Weights of a small image classifier.
Data: trained on telescope images of galaxies (Galaxy Zoo DECaLS), 44167 training examples.
Rows from block 4 of a small image classifier, named by matrix and row number. Rows with one number belong to one neuron. Each number is 500 + 40 x the weight over its row's rms, rounded and kept within 0 to 999. All counts start at 0. Numbers have three digits each.
After each neuron's rows are labels from the 100 images, of 14848, where the neuron reaches its largest size: "colour at peak" is the nearest of a few named colours to the mean colour under the peak; "strongest on" is what is common among them. Only what is clearly more common there than usual is listed. The data: telescope images of galaxies (Galaxy Zoo DECaLS).
# gate: MLP gate (model.blocks.4.mlp.gate.weight, 336x128), inputs 64-127
# fc1: MLP up (model.blocks.4.mlp.fc1.weight, 336x128), inputs 64-127
# fc2: MLP down (model.blocks.4.mlp.fc2.weight, 128x336, transposed), outputs 64-127

gate.17:485478462484451523473436555483549517491487541475505477516438422490507458547494426523475465531535482568541504460459524529541532511517483483433509535510547560487458586508460462505574517552524416
fc1.17:536457465554465470457469463433500468465522508466530451489516521553570465480560483573535507470479507436501522490495430587487441444504479485471470560527523465495553500547509489446449386531457615
fc2.17:523469564587531474564533523628470488581497483472526515473480484408425471493492521456512491477470574495552515533500529550565576514479583469514509499478566447540485491502425549500508488538524479
colour at peak: brown
strongest on: edge-on disk: no

gate.1:529541462564512450575523503519467497470548516541521482529470482435474570488474514476586509533457490502560531479489423530516510509529447482457491417491479533514489459520457483533438482526511549
fc1.1:461425493542473430453524499510433526476532486511503486481494465484538471511508488443534537456455547478471470489448504515511475496583527452421522444417477587476549511544554462539441483532467513
fc2.1:467457474454524556448530518475461525596520494459500487473471540516510492495460469407452475484609513515465501524467499518462447471505551573496498547553450550484507524535515524494501526491518459
colour at peak: grey
strongest on: shape: featured or disk; edge-on disk: no; spiral arms: yes

gate.203:492463557521524479535488524567524506511491453537455518498523541478465540465518528457422500614437493490539482458462431491522514566527551552472461485455484507539502430474507537569542434539498522
fc1.203:573454550517516462492533442534523507542499429513487527425455404469500486441522477547451481518512463537480511501477474497451495518539533551529472416593525497438483523562542502534552487529445528
fc2.203:517489504523450495494515505551505529524512577489525507536496536558499490479519569517533523541507532413515479488525529483439490498494508502457427478527527531492487505459411468523416488511508495
colour at peak: grey; brown
strongest on: shape: featured or disk; edge-on disk: no; spiral arms: yes

gate.329:519520517486503506430466474468462473456500489525523473465463539555528476522471489522552470463548518533473453503483505486578461470445545453452479470499519486510491521488434529471428439530499538
fc1.329:534534506503492463529497490511496504535507516523521506486552549415494492468478522511445481503523520490514530523473540496507484433460566512554603493508437496563462530521516439556487506427528501
fc2.329:439560582508498392473601436559460488444435481563553527555459548529515488555535524533524508471446566511476480511509456528500471532445436493460418459516560480477474524479496517559547506518480487
colour at peak: grey
strongest on: roundness: cigar-shaped

gate.85:484455501484448463483496473518531475529548524447476434571496512532514523521542479483456538526480511466436516466534474479497553498478509515503503435434486538420611520529444651439476464448540494
fc1.85:480461564511506442490520448511467449535527526459474502518526485457565477506500593539440429549517381429480440488509536534475509561524436527472422497468495433448471530527540508504469490490552525
fc2.85:512537556510496526446516481473465557378434439526532511506467472577485520452432535479551499539492472520512558534537500552501477513494564537548507511504438436520497488487446445508504454527483501
colour at peak: grey
strongest on: shape: featured or disk; edge-on disk: no; spiral arms: yes

gate.307:498571529510507499492515431433466529609463527465475465516475451458456459522498434538566474537562501464546492526535529531514489499561543522461453555515432513520502531465538399434471501507520535
fc1.307:467491370523514454430504547535519487476529472504527405539510461503479460470502538499495547497494488506533570554447543511534527482461508513470496591448505478506551482516546468474471441506511531
fc2.307:524505554512501515509518469508470409451436456479499533531457492559508460505515471511439584419431552424476475491491515488538486498479478456449520492498533469473499520531514531467525595489483529
colour at peak: grey
strongest on: shape: featured or disk; edge-on disk: no; spiral arms: yes

gate.200:392479462513467476541523464470471449584538516461466544549495542459417458498469468486469538563480515579434426527512472563520430569520521499424516517500555467502492513517551568462471464444564529
fc1.200:529461574485514575474488492443464508481453512494457427480508544456503460460493539536450529514473549466508466457468461485518504582600478488498516479490585584430537526449494470530553499509510551
fc2.200:500553475532550474433462551453439542533486515517478484510509460490470533573484445406516425534504475488508533539484537478595527495513509485492474540499469398473514561482417500490531552520479450
colour at peak: brown
strongest on: edge-on disk: no; spiral arms: yes

gate.48:491483439472536424527495475527399487523543491480473496509507472446474433490486506517517497521506479495567529541482474556398491530479497490471462549431525482532616471537534467526463456514558484
fc1.48:495456497472502549478581490533508480489522504545561490604532432516421512489485504516446533490522473473493479493481536483493478541538498536493574542475490442473591500508520494418473476489567547
fc2.48:487526540496606538524474486439504425506480387476518469504496450455490461544517417531472536530470581484525514501525551524510501496530461538444585487542587477469531527584541613561491509482552503
colour at peak: grey
strongest on: edge-on disk: no; spiral arms: yes; bulge size: moderate

gate.96:505571522446539447518544485498517433502594464617491539539515467508523523552466547392488454498565541453440499483526522492509499449502441494515536496461519467551482536527582527501505441464501497
fc1.96:527389439497492525510456434478455504498484555415508474453460444474528543451517502601498553538529592546571517535505507510483536492501520589504574512487548526443517517510529425488474569522526443
fc2.96:494510513460479539476508470493592553568513486512465503519455534536558475472519498560491563505448438520508531518456556512428444499492505474511490524543599516518499467460578502473525523507509504
colour at peak: brown
strongest on: shape: featured or disk; edge-on disk: no; spiral arms: yes

gate.222:457494474488469464513539498591530561499541506522572465531499451504518501494457533472528471544467582482517510515547486520490490553524503508483595552507486495470467563514511470546441523497543495
fc1.222:462485429487548534507458516459476530529485481499501418524524477536503467509444509545406480549523525442482483493454499482501523508477559451424539491588479498529445541440452489476491494476541490
fc2.222:507502517515528584539550460416446499486423522534498511449506515512506509529518468555492483457516571529500538489551517510555461484526507493454583492466421435519505510475496518529459469522486562
colour at peak: brown
strongest on: shape: featured or disk; edge-on disk: no; spiral arms: yes

gate.269:476435488463503473497530454524553477523469494506491490482543456529496482405580531493474533493528502518486523485469543436549506523494586538530511493484454574471457499539462508459578457559547501
fc1.269:411508488503534565543485491527432554413467510508523469517510444523539530535419529503547479533545447460479500541522444534480550461503451525521470517582504461436467554575456487509516546523492474
fc2.269:425425448412518452503495492495460513498435519497505494542496502590442495631377535507505542476486488456489487513532420489589531519485514510477556496435527519497518486508527434482524487500500539
colour at peak: grey
strongest on: shape: featured or disk; edge-on disk: no; spiral arms: yes

gate.279:517460473497511468603446585558454502538444519460486457564459500525453406528520444514507534518511487498526535471565512528549509497559436499560523459512454460457525549557480501516520416533507441
fc1.279:481508473407509510465544422453511490534480488545531536469474571489528576529495449479498502516519497533469509555459452507461502548441557480512432510531507522577498435519443437481533543566537581
fc2.279:606502555548515535578459535523513533475450429495523605489497490526502539499526437519547538518511497553570562446520519552498497493468440498504544531488521440477504530495528425435536501495495513
colour at peak: brown
strongest on: edge-on disk: no; spiral arms: yes

gate.275:579427500525419581541438460561481438529388472563493539473487538528546528495484515505450535467522511496452461486472464545496505470492550472501516465508502555480518546527455486462481474484512500
fc1.275:529492533510490529522500493475556551446526448510511548482578520475451461459500479520506510573514433517496436599531443458442590601558470537568470550465471510497440455459480436500469495458514488
fc2.275:587481503496477499426453380468522513496474504518465506513547554484454467446477524541535504446437473463529535435470583481433459525506509525543483472495455553484519500471464532455494510467499563
colour at peak: grey
strongest on: shape: featured or disk; edge-on disk: no; bulge size: moderate

gate.134:490496515493535457462432488530462484526441464473510540602527516534515525500496485456493493488499467432473506483517461488414455441441442479490525604506457492501519501523527474478455505529535503
fc1.134:377443452462582505511554495565460511439556538469489483498494496484427462522532567465442481509477432497518471525542511501535492481524482479496453468502434476466541531516482522432522505532476462
fc2.134:544423575549434425445490535481525516501513422482470466514475549504546444540507470553503535482573508429503406536497493508531548472500455527536481474488482509522458538549508521535567425484490490
colour at peak: grey
strongest on: shape: featured or disk; edge-on disk: no; bulge size: moderate

gate.119:489416533477512498465453527528480510468548557481549577540452412558513522420491505495501491472551464495454524490501468491516453513556467529407425474555491514476535541466458524511468476464469535
fc1.119:457508491460512500502547497549505498509536523488552519469533533512501530493469543560503581440429483511447553468435554502474496456543510460592508487468558476458473504472482550514468518546429502
fc2.119:456449395504504491489441445417531533472493509548496466565479428503534527504421496546489474452517434501506509493543526499513480505523481508513488412601610492488545456468487468453551448476521452
colour at peak: grey
strongest on: bulge size: moderate

gate.228:493553500518515541475508484424514597468469443509489546494433572480547584484514456510482487510477457514462495478486492518509474520477492584447552617529559524525498513517470513568467461551505515
fc1.228:473526489438510529478495466478486560519524528524463513483454492514565487494532573513533451535537421541490470469468505476495529508501542477432555469493479494530559496478503459502507503483484467
fc2.228:500500517492581582505558558523530445482506528523479515521459457491428532443476444424466515539444536539514509496505533479542535517526485493566544510411497509498474522483459434423445441519508540
colour at peak: brown
strongest on: edge-on disk: no; spiral arms: yes

gate.303:499488488452504552489472573463515479526515422497575528469464446528538530454453491467567536481449445444479554535489457550513549486515557476548544464461537570492500531535463557397511568457498503
fc1.303:561526534456507457510533509454502515506449486549468532491539459439508477511500530445524465531528427492579501498519485475499424548532501504476509520542434456542489456451547504562478382531515479
fc2.303:533490492579473477501547465500519505546615452523474576546494532522481536449514405419488512544540460425505483495496510486495484471457493414458436481500535482522475545576476482575445470486472485
colour at peak: grey
strongest on: shape: featured or disk; edge-on disk: no; spiral arms: yes

gate.252:463505504448482427462514506444508438483456438481550518557498474413473442461485487521492454482552468558554478543506501475490420470472546446503436517566513434522493536486500522603468472564490535
fc1.252:518504494500451377435460515527500503482500525413539485581500531539498513445486554439434570472431502493484474511519509536461516545500528476470427407509542494476463483472500501443458502548517514
fc2.252:494455559449428441501505503444555508538500489500485481517474470483484522518546553535531494517500453478526495527516439457529462499478530433470408573428506437500488474479461534495535434497495448
colour at peak: grey
strongest on: roundness: round

gate.320:489490496431513500537430607488487488527505504491432493499528578400540521451526491494554450476504522496549502456585538514544506495503512541445459570525531534508490494487556459482518477473538558
fc1.320:554517472533521538466502523532533483499530460491500428547518524420556445469488473502441490535507548492491462424546491526418490487575505504509492508487524535519470549461483546477464595456544581
fc2.320:568535474470493486468495510554489502403455505497443513519504547511464553467503543538472454528494528533476536486498506456520541500554591567525445471529525519560499477493544513529553461530521497
colour at peak: brown
strongest on: bar: no

gate.154:452486472514482544559506519473530470434564524496570541524546502589481444440486462463566496447562473519556511480524511497483442496487558469458563536485530527506455510481480502532512483490563477
fc1.154:572483475571495463518486510472475477495475539486508503539501485482484528512467454473482457398453559451485527503509500524485465480510434480417515491446475515525580453460425437497519471503462601
fc2.154:429454472502533436401474497477483512484575445525499499532521512478496532470570527508480574480504470498469421586520581503571529474498528494500470520563560460481490544598478523469526515485535459
colour at peak: grey
strongest on: shape: featured or disk; edge-on disk: no; bulge size: moderate