config.toml
arch = "swin"
train_examples = 44167
image_size = 64
bias = "all"
optimizer = "muon"
muon_scale = "spectral"
max_steps = 8400
Rows from block 2 of a small image classifier, named by matrix and row number. Rows with one number belong to one neuron. Each number is 128 + 32 x the weight over its row's rms, rounded and kept within 0 to 255. All counts start at 0. Numbers have three digits each.
After each neuron's rows are labels from the 100 images, of 14848, where the neuron reaches its largest size: "place" is the part of the image that holds the peak. Only what is clearly more common there than usual is listed. The data: telescope images of galaxies (Galaxy Zoo DECaLS). In brackets: how many of the 100, against the usual share in percent.
# gate: MLP gate (model.blocks.2.mlp.gate.weight, 160x64), inputs 0-63
# fc1: MLP up (model.blocks.2.mlp.fc1.weight, 160x64), inputs 0-63
# fc2: MLP down (model.blocks.2.mlp.fc2.weight, 64x160, transposed), outputs 0-63

gate.135:145147174072094109030153156077136155102168176126099126148135141142147100119139102182111104107136143142134147153136145109176108106153148087048081176132094134083094124160118129163187099108101120
fc1.135:109120143109097142171101114093148148091094129164126185116159140165145177156139091204137119091078150085142088124100096129174125104131142150083115126122087181115070145062193173118146115163095150
fc2.135:142094149154149112084116101142150066093127094097113087159141090134115129122096147148111169159122187144118137126077122155099130195144089105196133046164146089193175113141170142154139150160088121
place: centre (44 vs 14.1)

gate.143:169090098129156122121128115085079100158095067190103071128132120080125057106098130088137177085156126112087128112143104150195159149092121126099130091117107099168157116072142137127160177075127121
fc1.143:104122130164081178134155131144081122102097139082178160126090086109116125127142134134152134157076128094120145192121158125005063142115123093136096136099146130150125121176137070124137121132071110
fc2.143:124141123141136160091220128109099218168143079053093138134153125164117148100179127124109120139131117068144088142153103074129120141123143094137132036129112097140102126128139105087086156137134116
place: middle left (42 vs 11.7); centre (32 vs 14.1)

gate.87:157074133116138120051145162143150139129096150129124126148078138143164145117126134128136160070161163155164193130169172167181126114157148079143126095048102153140149091128145109147130159132048077
fc1.87:159149133130148141121215064121122107114141129072139175101076111141105106123123114154139135154125133095152162123070109139090132060127049150159136129153154132143081133093144137143148133152020132
fc2.87:134025192130130125118091112100138141098112094159093193086142125156175141095105112127156106075122142107085140151102175113131160167127149102121178170086122138137151127198099126148123108129095189
place: middle right (31 vs 11.7)

gate.127:157180054133202163103112105126097152141147128099118093136096159107173097194130077132140104126110148161136096102123061142128138102181105125140151089119068152131152133206112164148113144087104102
fc1.127:130120116131139143129108162186064139128118146078147115191187106096184168105121118131162088075100132117144142143151143127101125110150131142162113137080110137114101143195122163103024192154153112
fc2.127:176197158101075153099127154119070108165111114117136121156117133118143103088138161122166116144117144165122170126183115195104160237131171136086136099093114120128131124138106145100104129167195110
place: centre (36 vs 14.1); middle right (31 vs 11.7)

gate.100:107170199074168102108068138137141083121109118168156076178124138174123111135090096101200077124129157104130100094122131148099127121102103089149171140157151130175079132132110147104159177184101151
fc1.100:050160178123090131076042105157108134151093132160113119161078083190133167132079100101113130132133160113143091128098126157127100133130116095182155140188154116142079128135140098099178159107145102
fc2.100:113100110102185126113152132148155113123132122152138118181139082200147136150132153123095139136121073133140052059165126175083078070130129151096170155155136173128114102196091068131136123092120137
place: top centre (31 vs 11.7); top left (29 vs 9.8)

gate.118:148122164076110138127111121138110118127159185152142089156151199124142038123152146126154169088151114172167123103183128110183142087139182107147192164118111192161128134089126151136099105164140162
fc1.118:161136140139171192138105160130049138152179146120123057183159141164144090152146089091124148104184148144130132107168121139160092069085108121125149181141098185120105173122091131135146138144111181
fc2.118:113166097167084150148158146075111074113146109173089083146080095130098161162183095144091146133120121107127137184164121174177087131109110061091109123057123180103165165118157124104125126112144151
place: top centre (45 vs 11.7)

gate.36:175072141134094163154107163091100145091131158104169096086102083159075134133108123143135099128097116183117181136145142179157173135130123133144166104160166088122097170136093118068132123153212078
fc1.36:146115139144119073082179077166144151072174104071106139175099156115132138134100095161139133146128086180096102126196095119134110163147077164105130098128169114113156070119100108141149148114151049
fc2.36:169126149114191116144128096144095150084143085143090151118183130115130037109135154134113179131088112100154125160171089118106152120134188129184159112105123045112113178114157077132111145098112091
place: top centre (28 vs 11.7)

gate.119:117107108079099145163140135115176169110150158139051160094082065149150160115092119190170119076137120162130133111080166175141085169099110142161154162137102099097076134132139087163130127148184114
fc1.119:128177119176172122150068166157149063166153102141159118193142144132123161129091142124123138097150139086113092119114102083053171097160128118133139132160170187171094118157079164154146181148145141
fc2.119:142092133134153092147168140076147168146156142150158153083134153183119070160124093162189104178154123145163135154179145106149179093190122077101113126095097143205098139112149105130076091117120142
place: bottom centre (42 vs 11.7)

gate.145:113148192176181099125136143092187189108117126119076178192143176087163138113160139109111108134129117117115106136180131145165101081159080121087088176091106120119148172129108138120158181112083117
fc1.145:168153200137146115106165134087149168141111165075116160104123142124165142138140151176162070125109081124119174144120112230172091120094060108137099121066108131138150123140106165143113142160095113
fc2.145:118102171088117066136113167141115150150102104134112172148178126143112100142091125185151134105058129162090150151120142116072130087141127059121177128144172105195090135083082101121104142092181165
place: top left (35 vs 9.8)

gate.144:152143128112084155105136137103118161102134123103128142096128123090127102173090192087156123175159091136122057105130155098045107125179110127076124159122216082133083119144131142148085111109182150
fc1.144:143127147043195107098108102136128105203137148137153151192139148166090150111131090160119087122165146113110150175088129133158136101102162101166105059171097092148122118091138128159120177161148087
fc2.144:121181167072178111108113128158108122146103115126115160117165046095157055117133136090144096082109142154117123111118140125167147050068211118101122136139097130137125118093118087177134119110146171
place: bottom centre (33 vs 11.7)

gate.69:123142201163143121129104145162129112112119173108134164166067144108180155168154106115139107165143091092118156117082135146105120107205138137114149160131174134042116159157116169105148174077070145
fc1.69:132124153120132166147144080193149064158158066167115105071153131127142104123160113170128150134125155132151085164140134139148130123105085063151135070109059184163106170101143092123104123195151143
fc2.69:061170138140140193108161133102096116094086155113098105096110139107086138160185151172095112099089118110164126137169157086104149080149145079172109166070066090131147136085171117131122149128165106
place: bottom centre (31 vs 11.7)

gate.132:144126174172085146126117113108088131113119161178144065106154165137136072134123135133152165136180143162141140109163165160234143120192142124084163149127098146090153146102118138116055122131104177
fc1.132:123142160145106172107131154197196198144165145131169157112128188106130146150110108126089119193079148090132158156127123134086144155128099133111186126132158120146184127127167155177165151173070111
fc2.132:134111112135106146094145128101187181151077134112165188139160110152136170098188119142167115121109059099134121122118106089101134174186128104122118029194179170122119126135132094112133132152106149
place: middle left (43 vs 11.7); top centre (28 vs 11.7)

gate.72:144191142126157111129136147156111114176155133155171159137117101115110102136122087082092128151153158078113182144226059155083114103139069164138142113104145136142104129167159087139168161190108144
fc1.72:165073136152055142161099130131121079091132119108075196169151110137116131148198135135142169167127127141159081145124141057115168120149191093151142137121162072106186114101167123127142123126085128
fc2.72:088103169162160128126119101166109078195115133141102116162165142114124070132187125140114067059136104074066155155117113130163100148112107125082085166122186101116138118111120148098171193118120124
place: bottom left (25 vs 9.8)

gate.121:170104147093171125158141085131143081120137087102084159092122104160134134097148131126130182124171097167172102085079112119133103093180141051114110155157092096093073166150103139126077086108165083
fc1.121:111110108110132127111136128082087160136127138181150188091135069102127082120172098082169114185177108157168200125091128159184142186088065132122145100174133110139105151092108139109126106101131103
fc2.121:136165123158149088121051127182146121121146115142151152080146097106118168107079121063078072104133150142087147104118149129148160139137110120088143194151129192137125084128136093092133083183171179
place: bottom centre (32 vs 11.7)

gate.49:088131189144119120133109100081166165086140115110100132114081094143161125147186102064137130072191115164157130145098150138194122186099145134115174115146111155162180157143102131181173103123088140
fc1.49:082185119124128094126146137144129179141178095131191091139132211200107126058127164183128114149144128132111102086183145148071158117119117107103115109126142113101115127129144115130134189144183178
fc2.49:131070099152165066131133140101116118119083122173141164125099170123169148154122118106118100121120113124216082122193086074129125119148094169164131066105078084135117107143116123109075102130066110
place: bottom centre (66 vs 11.7)

gate.46:111086095140095143119180115074114113139126094131147078096156164146099175135111139168130080136118132191127163144105119133077161174103165136122111175087208105188130061188115141114133094105134149
fc1.46:154121149130147158148144139128158098087142133131147113092128151123193166122116187098062092112133194066105130165154133147132081170113058080132085127113181170094170180151130138152118106145115074
fc2.46:117166122072122108131064148131120140040100159168051177090162127145118089113095130113135175113124151141155168101165115069142123094109107188108129121163109171094159096138081166089150132127144118
place: middle right (54 vs 11.7)

gate.44:160106096101116124084166126164110142129165094116151146173142132167104121141088136057167188196154142219190113115149129133124161115053130119166162114129104162125154138129081133139152116117155177
fc1.44:197122093116115146165176143158093112089165098154176122196143127205129137071096207122136172164163090183172157125167137116115151097104132129122142148113105139090121111156086139148120093150150126
fc2.44:202172110137085182190157144086134098157124115137150101123106148109208088162152103133098116138093180141096149091146133152109148134128166091131159105127125147140095188153108177098100124176074084
place: top centre (29 vs 11.7)

gate.25:112105151084161108127088108174196155134123141158131050116129132173148128138149134089188103099093170125144135143122183141147167159145146056133176162178108124170144143133123116105174098171071091
fc1.25:120120103139066155113194155093080131133127146114134187120120109101146112121104162191099148106196066142129101129099105124164124142135148183140104131102161125096116120133120153212059158099189107
fc2.25:157089086107172138102141115153092089159126125076111150119155178105085122104112122096094058130127190110090152163116119110154168189188132145165099141122121105131163157076163218136136101147132137
place: top left (30 vs 9.8); top centre (29 vs 11.7)

gate.58:130134145128087125107150073127155145133151117160132130110155144126171124134110065127169158089101128190157127070174103167171206140155096124102135080130143114132225174157152151151101153180116105
fc1.58:076121078093165166112106095130110111133058078168120116105121078138120098116126091137127131172136125165119090087148116119187164104160138127109097084146083116101200124180156150109055145163170105
fc2.58:109088156136075118118097157135151146113143143093089161141102146093142121137150127129121116150132090204179089092129175109107112069083157100197113135185141132156068161079188152154182130142161142
place: middle right (35 vs 11.7)

gate.67:131152147144145085104124081104148139068144101147078145130139136148041097123140103163117097122075081120083095167161129127141108116197143141130152126130159171142148111157187123148130045059163118
fc1.67:108126151157120153120073104052143154089129128134123125105123109209093141128178084145096096097096043142111133134159139154138124115165175114089127146094131165121057173102180148183141137104147108
fc2.67:148104141126121079141182125102112148096209138116105160112147124133146137035159159112132179133141122143134116130117164145083137201121181151133089089162142153124169115096137115054116135183066128
place: top left (27 vs 9.8)

gate.21:109147102120184180093125138167171136127088115082103095092100179092162145111101114137154102104085136180120182090099157124143102109155158094095130130123083189166170105144177196137101148094125172
fc1.21:150167154145151101130112143136138160090133123094104157063102104141187160199120079158131139126148117143095125167119116165192109156115199118138186132110081200119148138104155153114062163100140102
fc2.21:182125088148125106113154161155121069150145148111106159123209139110188131086134093133119156097106129173172162121167091099118124154115150140167125178125154145138066158101120090152164081089203093
place: bottom centre (31 vs 11.7)

gate.142:083108202148138079121132079143107146181166100176075151129152050106137062136143080154150130093152112146118109098079148106143152135176109130143119156095150126114106147154097105082167103103162180
fc1.142:151126116156159166132091116149059113113112159135119091083144118078121132140171101172102156071101133164130113119131124156221069129129122158127095119180054134123162195118109122096146079150155152
fc2.142:104172174069126096110064174134105105080124145134092133105129098084145064145150144141122120134161039125151091118140143144147142085152107052171134108118118153119113137105174159116169144068103091
place: middle left (38 vs 11.7)

gate.99:112142148124219125065070091105130153112061086126108138155175140108135084183161123135152113166107108125116193151153096078108112098171149153114118142137144143152090077107120181135098096142173120
fc1.99:171100072148130120095139105094111121128193077096132140088113128193129114069105142124168155122120139101188143134078154110158080190099120071137148119151085119106165137092149082122160094169077153
fc2.99:142140089081110131099108128123160132104097199117097139094137122142073108182176173200095134137090121086121124161123090118059120103163163139173142168183181166132165102102118151122113101148078141
place: middle right (34 vs 11.7)

gate.104:148134125094184131151083142107129163154124150161117179108117131135129074088117134089136160117162131122091105096096170130227211202160115111115092088095126097159112129164134114094112172113120168
fc1.104:152136095098153148164143094111145101112130143147113112050107141136145132141119140087129114089104150162158100109096128172208201130172098082102174120119171140103061140158093159080119140177187139
fc2.104:162159116117125119097032120128195092142132063141114143134101128059128164123101127131113141150212111098116106154119117150128124098126153122157130174121111144119120126132122103125251084133128143
place: middle left (28 vs 11.7)

gate.52:119198056114118097142123122125148113146162068157118155131168150155170151160147157128202137142090136145100125142146128104052143125131090143148134143121089055120154168122189139176080174126120165
fc1.52:086121172162095191111188096098088136085120174105157105128138133122180088101149034165085125123117132185147133115134114129211081145131109148107127184154110141095102116156130120140132116119128082
fc2.52:140097123114140130178105172152178081154174088147197211174120136143151143151136145096125114092115140105143125136157208132122102137116112164092116167141145112103094160092181080094109119144073083
place: middle right (50 vs 11.7)